python train.py --encoder_width=160 --decoder_activation="silu" --decoder_fused_qkv=true --decoder_cross_attention_every=1 --optimizer="muon" --max_grad_norm=5.0
Rows from block 11 of the audio encoder of a small audio captioner, named by matrix and row number. Rows with one number belong to one neuron. Each number is 128 + 24 x the weight over its row's rms, rounded and kept within 0 to 255. All counts start at 0. Numbers have three digits each.
After each neuron's rows are labels from the 100 clips, of 14976, where the neuron reaches its highest value: "loudest band" is the band of the loudest frequency at the time of the peak. Only what is clearly more common there than usual is listed. The data: synthesized solo parts of chorales (CocoChorales). In brackets: how many of the 100, against the usual share in percent.
# fc1: MLP up (encoder.blocks.11.mlp.fc1.weight, 640x160), inputs 80-159
# fc2: MLP down (encoder.blocks.11.mlp.fc2.weight, 160x640, transposed), outputs 80-159

fc1.619:147167133156146098157140152122125110117114170129146101109107139143117127126127130143168098094154138168137163164106148075163150133144127109107136107147104087148131119091113131154083111125095135113158164108085163113121108134144129090073116121
fc2.619:130116131128125107134142141117132148132113140112151108119113156115083112143127141113167135115123101093142114162155163082156123117195168129106123138161083152122119094105135113143130123135122108132155135129118160154081115161138197135097129111
loudest band: 1000 to 2000 Hz (51 vs 13.5)

fc1.272:120127118181140090124148110157110088140130128139105152161138160125147118149122147096122103143089111150094161091069123153142120161137176114072179145097073130113093193132088143114179138178139149142116133123164154128128147121109095124105133126
fc2.272:087122144118143110114154181160141128105081116161167128132089130149138146099129159157147118100103121140133145119094127138132122102146092138098104086127154131103098103100164156100107133141165111148098116145116111095125162164149131142116126144
loudest band: 250 to 500 Hz (95 vs 44.5)

fc1.177:133131125134133099117130124137134147140103143093147117156151133095126143153144103111104099167143144140122147079117148125156123150133107121148145185108137109153129097089118138112128139161108154145083110123162169131168096136158087147095136093
fc2.177:140123109123159106126124133111106108101120137117134121146114128145150134117122141106123127115137147073147105093151081077069116133146148127147129115125155114120177129165165142131127104090149165118122119135140118134112105148143165180139127087
loudest band: 1000 to 2000 Hz (55 vs 13.5)

fc1.273:097142143127116114130123159126052125138140136137167097119171088136096128132119128110119140141135142124103120180087092122139144158127122121117131164141128144147158147130158091126152133124131140137128115107125126125111157110097150111080161111
fc2.273:166145150128109127170130116104134168123131132154157136143145155164133172132194098108142177145120099133134143133144095172126104102116114110122149087168129115107107125121132140143115145109154112136119083104123103114153140146131150080141127099
loudest band: 500 to 1000 Hz (83 vs 25.7)

fc1.343:140071172150136119113140116144116163133098103149134108148119134113143127139102143139133138127114099121128135149154143082126154138107072151107110156139130124094148151112118132150108108140160180100110151056110135162143105122143100145142135180
fc2.343:120141158110102139155123150126132108112178163113122159115141128100116133168171150094128120125165150123146114141131128131141108101148143109115125136155135155163123129105141124148106155116114068115141084138103136067152154148130110116146129097
loudest band: 250 to 500 Hz (70 vs 44.5)

fc1.3:123135140143158149127140080159098160170090135168118118127158120140134090111161133163112134147136137137175139101114153082132137112120094134116100112106138147127131158114138139099100151137122156119140157147156169089129156100116121087118141141
fc2.3:105135159104150141155115148096122135119099128125148133121069089116187114134103117125168095102128113183130153113110119108146124134136130093127124123097142129135100139080180153141136093113111135103162142161142131126080122086171121147161136111
loudest band: 1000 to 2000 Hz (36 vs 13.5)

fc1.377:143109111184158109116131142174152119158170149106094160125132122116126118080149153100150127123085155146117122170155124147134077176165100163135116096137153132129144150109090064127135137131140153097141072144127153131078118096126114169095152129
fc2.377:121111095110113157134131122142150159137164129107156171135146170127168112153113155107168093078109101103108143144140096117113141175126150119146099120101159162119147096120142142171092179120150136137135094164146129142157128146115161121136072118
loudest band: 500 to 1000 Hz (78 vs 25.7)

fc1.568:142089122131155117130107143121155138126105094136162123154147094101128113150126140141108172096115164157116147086103134095174106175135088115091130119148112128127134131166158129160097154140116165152120152083156133177125144076124129099129079122
fc2.568:126128149139153169098143170149140126152116130113153121155123129069140151136148107112157094118149166126106077072131138111147145176115109139129132146126139145099145098157132148114140169105133137123117122135133080132129134133161163150150166110
loudest band: 250 to 500 Hz (87 vs 44.5)

fc1.172:126124110135138100129115162100107138092120121148131068137063113099117153105121130143148149087084118126182132083135126112155113142122105107071115112092107140134133125130127150106140112155129165116142093124144111132129158122095081119122116120
fc2.172:120157103077109133133154106105134107143162092134137139149119151166137145112123146100121154142137154144114107152145110141147100089146115120136124120157114129144097116131133141118116165125069117117150142147093142068123133091143149177130134114
loudest band: 500 to 1000 Hz (67 vs 25.7); 1000 to 2000 Hz (32 vs 13.5)

fc1.625:116143117154120142104062138117113144093138159110118105112121110143119117170122117119122103148147162145120178168076107128117112113139203142122129100152103101136146106095153162133097162152148127150160149137140142127123170108113126115080154118
fc2.625:184117130117118165138151115111156152111171128107143142122138144114096104101139146094106115112139130142148116136177118132074148146145082112085132137119146164177114124116090126170119124096146162106129164120102144123101160120117119110155148138
loudest band: 250 to 500 Hz (79 vs 44.5)

fc1.207:130102142132106153141072116144113106156135149080110129200130104126102132076169111137156091126133128130153121166102105118151125124088096170133087118127164128162123159134141119163122138143142109135161095142129178134098149128147161194137104151
fc2.207:135142131128133150130155192135100139121106142107103163122118126138132130132162151159170152113121092157151086167173130124177126118125129123170142166140102140100110096101117119100123105100102159143131119132121086153151092120141129134128126076
loudest band: 250 to 500 Hz (74 vs 44.5)

fc1.204:139122091122084147133146126134087136117121171118161118098139125139121088148161142112111149126114109163103103180134157122163166104154133119128162142114149142095148125129120152143046118174150116160082156092115113160075103113126129103157111112
fc2.204:135128145121162155123094129108114105140105123133108161167144164100167097139102135097182134135103128139187148126133125113115068104160100112089102139182154167125139115139111151144181127130125105086119126126083143121137143152139123120125144132
loudest band: 1000 to 2000 Hz (43 vs 13.5)

fc1.390:128104131134121114115154155164150107119104117128114098102112144141143097119109114097149085113129088116116116111164177116141138100098103191111113139089115160077100122158122128135137086151136125142137130149149114135166149077128111177168116128
fc2.390:110119113111110133143111166119090139158129103149145144120135106138176104107096108117173111139102135107119151130171143119136126137180130158148156128140111125144129105142139104158114109128155116157144157085167094140093127075100092106089123147
loudest band: 500 to 1000 Hz (55 vs 25.7)

fc1.324:108158136125122106176140085118151128150144123121119148121153109154116121139081136173111137120192111106161141128120105130081106147134054151118120169137134163154169122114131096127128120128148113165161093119115140158142124096102140140123141104
fc2.324:132097140140153120115140134121131126163122108124098133119123183165112130139137121096121145108130159155137099112129105174111094147116177129162120142157129074128126100140087150092090112128083092108103149086119193119119114127141117130171124104
loudest band: 500 to 1000 Hz (77 vs 25.7)

fc1.589:106116143136130130107144140132141125125107134138135097122095109101134114146164125128112117125121191105172161111173163140136157160117146140124109125164131113119128152161168142148176100162069140084132141110155116136158123147141087155133156148
fc2.589:095135182121086138096143175101169129108129112091128189122127145137157166107120106126148168127112157143155121140122136118133137115142104107101116074172118139128161165149124097134132124103136123109195156126141108135110125120148126116140140123
loudest band: 1000 to 2000 Hz (66 vs 13.5)

fc1.451:148123066121131134159118128166112097128146108110085167095110144092103138122083122140106132080092091100157136168136101129137112156138122142122125104106104173128125151138110095134106155139144135127138105160139116160101160114112122133092108120
fc2.451:092150154106140162118136062121161155142158111111129110128110180160141114158094156147136126120122130107112114154105130150143126147163135112132140119138138137137097128107136109154128104133164119142106168113135121115137100146112139169111103114
loudest band: 500 to 1000 Hz (90 vs 25.7)

fc1.96:114105172127112058154075186131161181098112138103130152090129132132121125169145123144129140142116065125129096118120117122152128160179141109121118176104097104092141114112136167102128127159091124137160124161122150129143148116139147111158159089
fc2.96:107125148185170151105154097149124132106163118128098117127148127115140129096105142147119137112092158116099125173141065158148118090125111125156098166126134122121141093124170119106176129104131101167096153143129183103132142129108141078112131147
loudest band: 250 to 500 Hz (74 vs 44.5)

fc1.159:142158108147154109121118110149132101130122116103144110159088130105168130118156144152120132134130114140131112107120138137086131147087153156107139130118194134064190103119104117151111183123124178120120119129141150096113124070147138112141118136
fc2.159:116124134116189146164112154107184100133143101118114117151132102110158150151145085090139167116117154165120089100100096149125145136135105143139115137094166148159135121147097097113106134118122159132116119078136128140120108133130169153110122112
loudest band: 250 to 500 Hz (97 vs 44.5)

fc1.554:116125116133092136154080120128137151151092128153144158139120144063113147146151136084102130146134102113116105111145089130131149154136149135150152138153131159151113151130088130113093076106133092129115118164149138151147113127110108147098109098
fc2.554:132140121188103156140134163137122122141139137101139122161109103115149122115148098091117140115146138144119132153125121106135112132208084148142104116101124129161152151156135097148123155183126149114092152144114162123141124117083119099122122123
loudest band: 500 to 1000 Hz (71 vs 25.7)

fc1.636:144186129126148114119110119106127117132101157129152144132107108104096108139116156106123095119154161184082151119156123125166136153110166114138120126087153078143114134128128130088146093115114090175102083147144103098139158095157132157127125154
fc2.636:097121135127121137123111142136131146138127118127083110131146157157125135109115079104182091162154115151085137124151114141123163086139129130153115150131148171103152116116200143140138120143147152112168166173097171096098107125116095124143156124
loudest band: 250 to 500 Hz (71 vs 44.5)

fc1.7:134179150153175111173138124132093140165118129144143129147122101126135086127150084158124101102075149155103093159169107100123153166116144110105148091180115083152151109097108138108105144152111135171150111133138146089183092131177152130130110132
fc2.7:139126156142133150119155174114163096135179160130132143138131157182141159113108131116062121101113136091125110140106120167143103138113132134129157140157129111088085139115155143124153104109169125136149124143123082082120132146118119117081116159
loudest band: 1000 to 2000 Hz (33 vs 13.5)

fc1.607:159121134161131105116143134143156087126130130127153139096149120158114139134106123119100057088108127123107085142095084132118167138109130132119149118135112091141148111131115143129127109053137137150177120141151108161159139098151087144138128134
fc2.607:146123118151166113148117168133097149134149115135139097116073121112123115102121132133137129117114143099138148143142156167133200137155163136110100151134139155151104149120152115125114115149121116135086156127085136124101121164135136113131089167
loudest band: 500 to 1000 Hz (54 vs 25.7)

fc1.23:127162118156136171145160155134100137132092091119112147141097105140114117125126149099132122111127139102155120165098120158124116147125150136101129135139113086099155083122111146134158150170091162156131093136096130135158099131131126139112122147
fc2.23:136155103139173141161061154170146135110109092134119139106128118120121148119130122104155143131108133109097130139092131141089130131104161110102097120140148129135110066152131169146136172103078118141135140136126124165151122123140153119112145130
loudest band: 500 to 1000 Hz (79 vs 25.7)

fc1.62:146128171094154150123133126128109131136184136129086155117146128088115108134129064151129136122130150127125149113137084112148126133148124197111143130192121135130129100156127160113127136102119124153130113132105166143099161143115098138120117100
fc2.62:110126111157095134098135133142118133162121101110132106132093110145136131134094143110122134125124151163136143152097180124132083131141117135150122116134051124119119126124108152124079113156106162121134135118189057144137140102142132110112109128
loudest band: 250 to 500 Hz (81 vs 44.5)

fc1.51:123091173168132148151130097151132131116134157130085122152117120105140101149146104125165063107123194135135131113138166122117099183140134129144128107109156114148144139130142135137135126156137120132133115125126089115117133160117149153143158119
fc2.51:137182095142129113165089134126154125121160099105135131105152107135146121131144132094185125109174109140149083135147156138122149110122134145172159096123146159124140147111137110113108144100173124142146160162110150145118125106184101155113135075
loudest band: 1000 to 2000 Hz (39 vs 13.5)

fc1.582:182128096121121143131109118161138126131123126134117115126090117118116112119187141140109170137094130133166151171141141115138108071141129130131158126145159119116140168139131137127148124153104158127108097156156130110091125098153131127111118104
fc2.582:146124115117127145156157133150120117162106165166151142170168122092127160091126095140156159107126092154140128104100133120171120138101123119108121138119112148099134109099123132113105126116153111111161163121142082157147182146106118099104093154
loudest band: 250 to 500 Hz (82 vs 44.5)

fc1.19:117122136139104159161121139124128145182081135139106117137122151132140110068152092098135152125068151127121133149130098150180123117125131149146128081106110136106104154095168130067140153148118107114106144147142101135132123134190142129118115129
fc2.19:172142117152129114125089130116131179114113141161090156128129123137159136117119117113066156175148134122114142124153117130146169155134111096137123111147120134112136095099128152160126158116121092138152174159125084087134139085077128128124113140
loudest band: 250 to 500 Hz (81 vs 44.5)

fc1.289:128114149142127126128121134130153095111109177149092073132092137082135103141122112107164132138157155110138158144098129154165143132092128150112116152152123143149130148139107141079095112100159127131102101129129129149119137104104135140135155164
fc2.289:093129104141171129124136096144108142097135116108137156110169128165112196121135142093155105111133119101077151113145110077106110177176113136137121130109134111121144107109127167141193117136118104128100134116124145113131142120168161137183124136
loudest band: 250 to 500 Hz (73 vs 44.5)

fc1.263:104108139109172142099127126161085185146102128120137101115116128130130097119120118138173104103143118138147118095112111136112120145124157134142095108079150116113162163068126155077141138099111129078103148120149093103144156114122134150129147129
fc2.263:084149142117136146160125091163147161101096098106108120146110109129185118172128142110146111129186099163132137094147124129118129133151111105181142140138104131100131117133150174085123142117111116122097116149109108097126119077126144105125138156
loudest band: 1000 to 2000 Hz (40 vs 13.5)

fc1.506:154101154106122147137150111102106120146133167132108126117105153144106126139128180145119095138129093124108123130109154099163184075140102135105114127124169094177098110081124106111121112147103130096115186114139142143102159149085113101106164112
fc2.506:139122119105131122172116150098112133153106158138146115145078165144081116128142150103138094116116132088108130148132154093152142068192082128151115107149148171191115108126132114141153127112115142118093133135076177120125123129132116115081136122
loudest band: 250 to 500 Hz (87 vs 44.5)

fc1.174:138124128111164153164106105155116119084152139087103117114134147136133125150109144119107162125099136095162172099092088118085115093116136108133137135163107141112125141087134113113154145112119141130145107096124138137077120162143138146123169106
fc2.174:149150147165114107137113157136128133116118102143134153164118102107138170144130114161099173099121152139123131132101121168171115144166092107118087132102140113140130138165161115154103137122107147133130144135120125124129154086135106041128127171
loudest band: 250 to 500 Hz (77 vs 44.5)

fc1.150:109147127134155130097132124121083142134150136183146162148113056097109090119077157110129122163138109126130139152120135136140162150133085102135183134139109090130120121129146135097107130105130122158128089093080121153099132121133163134168134126
fc2.150:105117136126122131088122103134124144109126108108141095090138079158113114125168108122140099147150134115152099141138118134118088090136149123093147104100149098164137127078127094142138176138111152125145106125129112149129141113106132116162168128
loudest band: 500 to 1000 Hz (53 vs 25.7); 1000 to 2000 Hz (36 vs 13.5)

fc1.27:121132165134082117111144146164149134103135140153106155136075125107139124141196172102109115162122155165158143101157124101152121143132165121119130121154118141050106115146141088110183123145090120093121098107140103153132118127127134143140137108
fc2.27:077150155153136115111164150072114165138092129134129117100118126125114153133115099147121150108143081111126137110154152167106178105133122131149116122106142115131155186109098150184118101152127147139100130108097105086117137145149149128137136079
loudest band: 1000 to 2000 Hz (52 vs 13.5)

fc1.622:071123143129106123153138105118145117144131138147138115099112125148127121104146171098128134146136116114130135107111144107150128115110146124140156085119148102139120151089131107154103158194116091152109098112133168148112160119158137175129148105
fc2.622:136150131119138141163147131102115119165170103132114138132156108108124110120110121153143141131146116133076120147091113135139108143116146116150118130106101117153191151112108139175115104155111144107105146110085134096134125184150120099115118177
loudest band: 250 to 500 Hz (79 vs 44.5)

fc1.474:167098136160146092144102123145115162141123114127131125136083087112116123165142100095173120107131140164152082125127164146098169151136154128133163155141131069114153125086086112114112096151084143157118140111130108140156140116161130159114170133
fc2.474:123163105139150105097124102117152135137184149105146133123125130127141083129089106115132151140136091062124091093134131112118102148089120172120148121121136135150141150127117153141135165129149111132118152102154109128143154092140120123128156155
loudest band: 1000 to 2000 Hz (47 vs 13.5)

fc1.318:111142142122105171109063121138098140123115168158104128151152146175141130161148134167141159129138129074093126128176061140144109097149100136145154152173156165123148109140165145120101089112121118138117123149153112121122130108110173128136157136
fc2.318:147161132130113135144122139117139080127091116097178094161123154147125129174170101114137132130104118149093139118122181150114123152167158128112093137110099153151125158094117146152131094136129119123109152085113132132140159144115125134136087167
loudest band: 500 to 1000 Hz (52 vs 25.7)

fc1.447:098119107103100154126120179144131114142146162087135140130138124142146127142131155107122143091120123154168137176149104111109114093123128119138069113157120142170123135148124112107162094120158156103142135199181113143116146087117124157113126133
fc2.447:131113127117148094161140138097120151124139146168116132105162149119106162115112117173180110127109145128120110112064143122145170109124160116131121148167130090136130084154164144091155162120119124117119088097136088157122124121161112137114149110
loudest band: 1000 to 2000 Hz (64 vs 13.5)

fc1.43:145154090108161123141133134135143127127130148141128079122122120116104155097139096109127111135119104102135160122138158135148112118179110153165115130121130097133137091095105103148129165132101132157107128138103136150113121117126062143158165137
fc2.43:125120095125106095120131171111112141100070069107120139158155128169112118091107101108187140116111154160138095132108157125183133150149135145135111122106097140169153075153132135134154142108057151119156157113132118117133128125128160117121107105
loudest band: 250 to 500 Hz (77 vs 44.5)

fc1.226:136162128108124116143166121136124091153132071154128069121128109100089106134141098126096141091145150163164131100113156149090120122162147150092140117100124115144114130119167175100089118164129148083098139122124160108150134129124117128105166133
fc2.226:113090096098132122097130194155123136111154116110144146148161156106107120115145116103130131130097110079088120115147117071142139134081118139146099135151094119102137134158108129134156109101133091191108143168163101137102114102145143142147073133
loudest band: 1000 to 2000 Hz (41 vs 13.5)

fc1.60:113144137114155097124104136143150112134152118084178082113104087143104114136134128145143141135127131103142149105140138066105167138121157145118131130150153121116138131107174120101126116142131117131112149108173163113159128137145100137082111126
fc2.60:137107146140110173153160173127104128111114065135142194095090136139139142135145149100144122157130134122146119143113101107155103101131147161183115146181144115091088143183140103122129105116114129132164146081124143116133116150127136143121092081
loudest band: 250 to 500 Hz (81 vs 44.5)

fc1.548:136098103128124102149102143081093168133147139168165104113108114157114128121146137129123069089087135170168092127114178149128121095130137142126132105104134138162104143117125062141159138157106125109121141103143144150096129123148109103141154137
fc2.548:098108104114128116109152097121132164110084145098183090191103119113106131154147122125146116123151143120130120121146142139146163105152095122132154110155107108185099102098119070161098144138126108147153133091111162128129138130115151118154135111
loudest band: 250 to 500 Hz (73 vs 44.5)

fc1.288:097114138129161116097155143127151142164143158182106123151065157152115104108152141147134124088100168089112105161120113095142107103101105110139106081141129161100078131128123115068120123141107077175127130099151110131157129139130134144140153112
fc2.288:121131158111133157087164086141130137133104131110153139106165073122156143090098101121094168121133116138133103136160109124195119073159103167153135140183134102112140151129121157122117152108094103144111182166114124082167146099117133134108111135
loudest band: 250 to 500 Hz (79 vs 44.5)

fc1.590:107144134140137091123102133102121135152105138118162127088144111094131134101086113136111103160097110116179115111129141126136101141126087156159066180130141121118139132084103176124128155137130121100104106132141164125102146125142152160151147120
fc2.590:134154118166130118104120125185125095075105172159098167143119116125140121120102127127103115161129119154104131115114123130142132131120152091143115108093151123107112125125124132180160160129070145111117158140113119098134099127118165099115134080
loudest band: 1000 to 2000 Hz (34 vs 13.5)

fc1.521:106118169125097102104144169131135090135125170118149117129094122120141116176131097108105166133105149155154114122162139089117105126129124151097116105148133137121136143125127116183145150107127112102148143133124130136154138106147099147169112087
fc2.521:074155179124112150110173138085109135099152109166092147075155125162105131134123147113144178104101125108145101117102118154106148123119121126141137097132138129132136167147131143167112098145108154127138141140111060166104098129123137087126078113
loudest band: 1000 to 2000 Hz (54 vs 13.5)

fc1.241:116151138149091108129136154166122106181112114122134132131117120123159101129104104173053132170116127179137139132147147133146110100123137181153136080142194104139149113140129084110107098151121144085128104153096123101154128154110190151135141152
fc2.241:122114155168134107138135162136101186132108152092121138151178117107107115133115148150129168164162117084096099116092126137149114150173110150132145116111095116145096163148127114120092099150140117141135081102157106132078189128091175134149141116
loudest band: 500 to 1000 Hz (64 vs 25.7)

fc1.448:156146132103102092106140142141074175112127125129150141117100157118121134110119117167191095125121114173162128158117122126150123137134114131115136091137139142101125121119116080140094120132095120119131125104167141138126116105130132151106116155
fc2.448:121122131137115158140112113132155147125157123175147137149140144145128108081134143099135123122090103136092132111130123119082129125155191116125147077132157085097138077114133121121162112104141093147125141080144180120179183119120144119140123107
loudest band: 1000 to 2000 Hz (57 vs 13.5)

fc1.452:121136109128106165106115129177121082134168164120127106100142180106107099117121143112125138139144145121147133170142154125154116124112167134106108140155139129124127142128102169106121158117132128092115117091122116152141108120164138101131109090
fc2.452:164110143141113085107164141097150103100176150142106157164141123112176116092126101155133174135137170159101096127134098116125152143102142109141143144113172129146131099071127128144074091126132138140128128127098102129121106122135110123095066112
loudest band: 500 to 1000 Hz (64 vs 25.7)

fc1.146:087120187125177133120118096115145126082164141130131104074098145147142132133133147119083115101109115108126152102114105131146138151092103102142127137156119160088104138138140130115121112130162135159146107092124152147130098155119151112107100139
fc2.146:106152126173101139131165140141141151160133109140140155162123079099140157093103143108168120122077139150143112142143087174155119129131169111133114140103137124132132112080117118169090148101118156087107133161102098144120132108128113113124164100
loudest band: 1000 to 2000 Hz (60 vs 13.5)

fc1.577:135118110158126126157087120154107145122115144141195145150119138140149122162054149156166137126120139135083096158128122110146134144094107132149148082120088159131123126089165126100160140089133152124156149136184123154091114106130119124122166127
fc2.577:130159115141116126065135153157206150158066105133091126144140098146107145095159119110155124110156118074116130156157110122139102123156101150125088142075148134157132118125126081150109132127175131169142112103113134117127143128135105126074158111
loudest band: 1000 to 2000 Hz (33 vs 13.5)

fc1.176:117156120123123107102111120124146138144135145131116143096166131099159118115065150160072152175134145103108099149118123113088122148172094133162112163122115126122167145069119125143146103160118132157108144132106142108142095098145149154125156115
fc2.176:101083112175103139159135149137129128126133106089101129126116129133135064132142122114112122083112104104123140140122096131121093089170149106117120135126153135160112137139122122143110150108147101104133143133140114098141117119114175118136160119
loudest band: 250 to 500 Hz (96 vs 44.5)

fc1.295:149121128112144128150120130095070144115112170144094086137091119082089099165162136088154122149134133111140146158105121095109167104117125101125126084116116083136145119134113094151162134168128177113105164090161141144104153188118125135152093132
fc2.295:163123087112148113112145136118146167150138162123113114162076140122127156084143101046130121092102091125129132108131137149136127115194142100149126127177159111142074122105112111119129180089121154156106109108116141153140148126150127108110129134
loudest band: 250 to 500 Hz (80 vs 44.5)

fc1.197:096097125147141127162127168133072094121140091161124119118121119108141179126120105098151138144132147157159124091148148115110141129128139139101140141110177126112119128113112100146121063150130147161146124119105109156116120158117110130158118134
fc2.197:088144142138142118119132079112135141130122111106123126134117153144110155156155140138140113126130097127136112113129103114132131148139118100133104139173112133111159068162112152105129131124146134112146180091088107163145118115102152144096156110
loudest band: 250 to 500 Hz (94 vs 44.5)

fc1.305:173124092161108171109078154114103141102156139094124113127153123129135120106119113108134098101099106103145127167079143125100170158105151098175136130120110126149153089130103103098174120158141137143134141114121163100112116127078117121152119159
fc2.305:130086120142133183126105133161093177073137124094093132177141119116146106141126134109130143123163169128176103116123140126094136120135108139142147156160137121118144154093129122134125139113150115124112119114094098110102134155156153113113194137
loudest band: 250 to 500 Hz (87 vs 44.5)

fc1.544:120152123115074170141115103129131132120106124158111176136126076136112129117097100110118092080119134112119135194105100152148094154148160139119104132078157118113149109140115131124129167131110169133118099104131122159106074117158109157160134159
fc2.544:117129139116120135170140127151125179101109124147095106106097115145112155132149120159176099101132151106132092124092145093108090135139153145159148148129145127111126088161131112139136151120137083109148128135132114119157091111160153130100125159
loudest band: 250 to 500 Hz (70 vs 44.5)

fc1.49:166116125115105111130118114138142122118192139081085104126085179113121144151163123119085098125116123157164109107120142110091156108142125131107105124090099142119186137117139155108137113179128172139134111127119140124100137077156097131123142154
fc2.49:123137152126171148102119115173152119143108195063136171132114143109131151146133115119116171129139092100115089089127112123123152092092149144136134126118164127120172136118114164151106108133079146109142122131144084127147128107129163089118120117
loudest band: 1000 to 2000 Hz (46 vs 13.5)

fc1.611:130112124140097116140100082115135139098179152111100112143147156130091123095134163161130156109153110142122156096094135138111129114113163119098150143134130172140104095146149131163144075140124117115113127116125119173093139098130091134141135094
fc2.611:100099164130152190145136096180138097104090123135155149136107106168126132108123117100141105120162137145141141140131146092124122073155121133113149118124120115088123132153095134101131146088124126153130085157117108146158149140093163135112119102
loudest band: 1000 to 2000 Hz (44 vs 13.5)

fc1.393:150121107155107172113146101097144145130118125103146155158115116140108084151145112131166159151194123106118160167155107125134100119105130100126158136074127149089097141116122130137137146112131162095113177154133104112161125135086111127080108081
fc2.393:134111156125118143121137128101085120140147125176126121146153120110078158114144156138155140095121120153142159104126165135128085127134135148103092121142143111136152108123144116096122102125130169112163104178117105118081147111158140065104100156
loudest band: 250 to 500 Hz (71 vs 44.5)

fc1.543:135143128126073129167113137156156172095147155121141189127128143144118169125152115144117099159159154134126137108120156123154150189105111090111108105178108134139146122137117123130131100152112109111131146156161128126108149116121136151119108165
fc2.543:123142143080119153119134099142098152102136114141158096159168146125117137163124093107097133152124140143123123098149164129165167163126158132174144110133116142112129138143136105149143097112156102148156139125115107107144174141080149106133134131
loudest band: 1000 to 2000 Hz (43 vs 13.5)

fc1.298:108111136167135122099143114138134117126091144144136165112161131155145126173116137084099105141140120098098111137146149114116093117094145110094146093140138114077157114101129149116133098105112122095134121169116140151139131155133099124119121153
fc2.298:146183128111150106107107146127126147097131122088124119140131162124133136115159140146119160103096074093108118155187089107121186156138138144192135104119147145146096123187107136141153144113136094096159131135116103147096146112130124146110136068
loudest band: 1000 to 2000 Hz (58 vs 13.5)

fc1.54:162150118153088091098132121150107109168127157127122105132142142133101144134104117084126114144143142126172165168141136105108130118064112152128164109043127141135104135118143118141129128131139174131114122133156128110137107116072129113120130162
fc2.54:111128111116162123115165147128148128116134150122131113152159106131130170139105137126102132159074118145119127163093096111135160143144090132152164119125111122140165067150136110110164122084121107167151129134167109132167121123136110126105160133
loudest band: 250 to 500 Hz (100 vs 44.5)

fc1.242:137136128157101112113122143116137120157154166137105085135126119117111130096142193150139077106138136129157105112122182109123127095120131116140119145129136106130106170104103137172120136142157164115140090105149179102102126116102105150141146115
fc2.242:126079134116168127117118149114118151128099096160129134104077106082122127099190139148134130120151085130091116144091149097108115115113120113134125122092112083104113162146132137140147147089152154103118146137131113156144138146078169192134109112
loudest band: 500 to 1000 Hz (55 vs 25.7)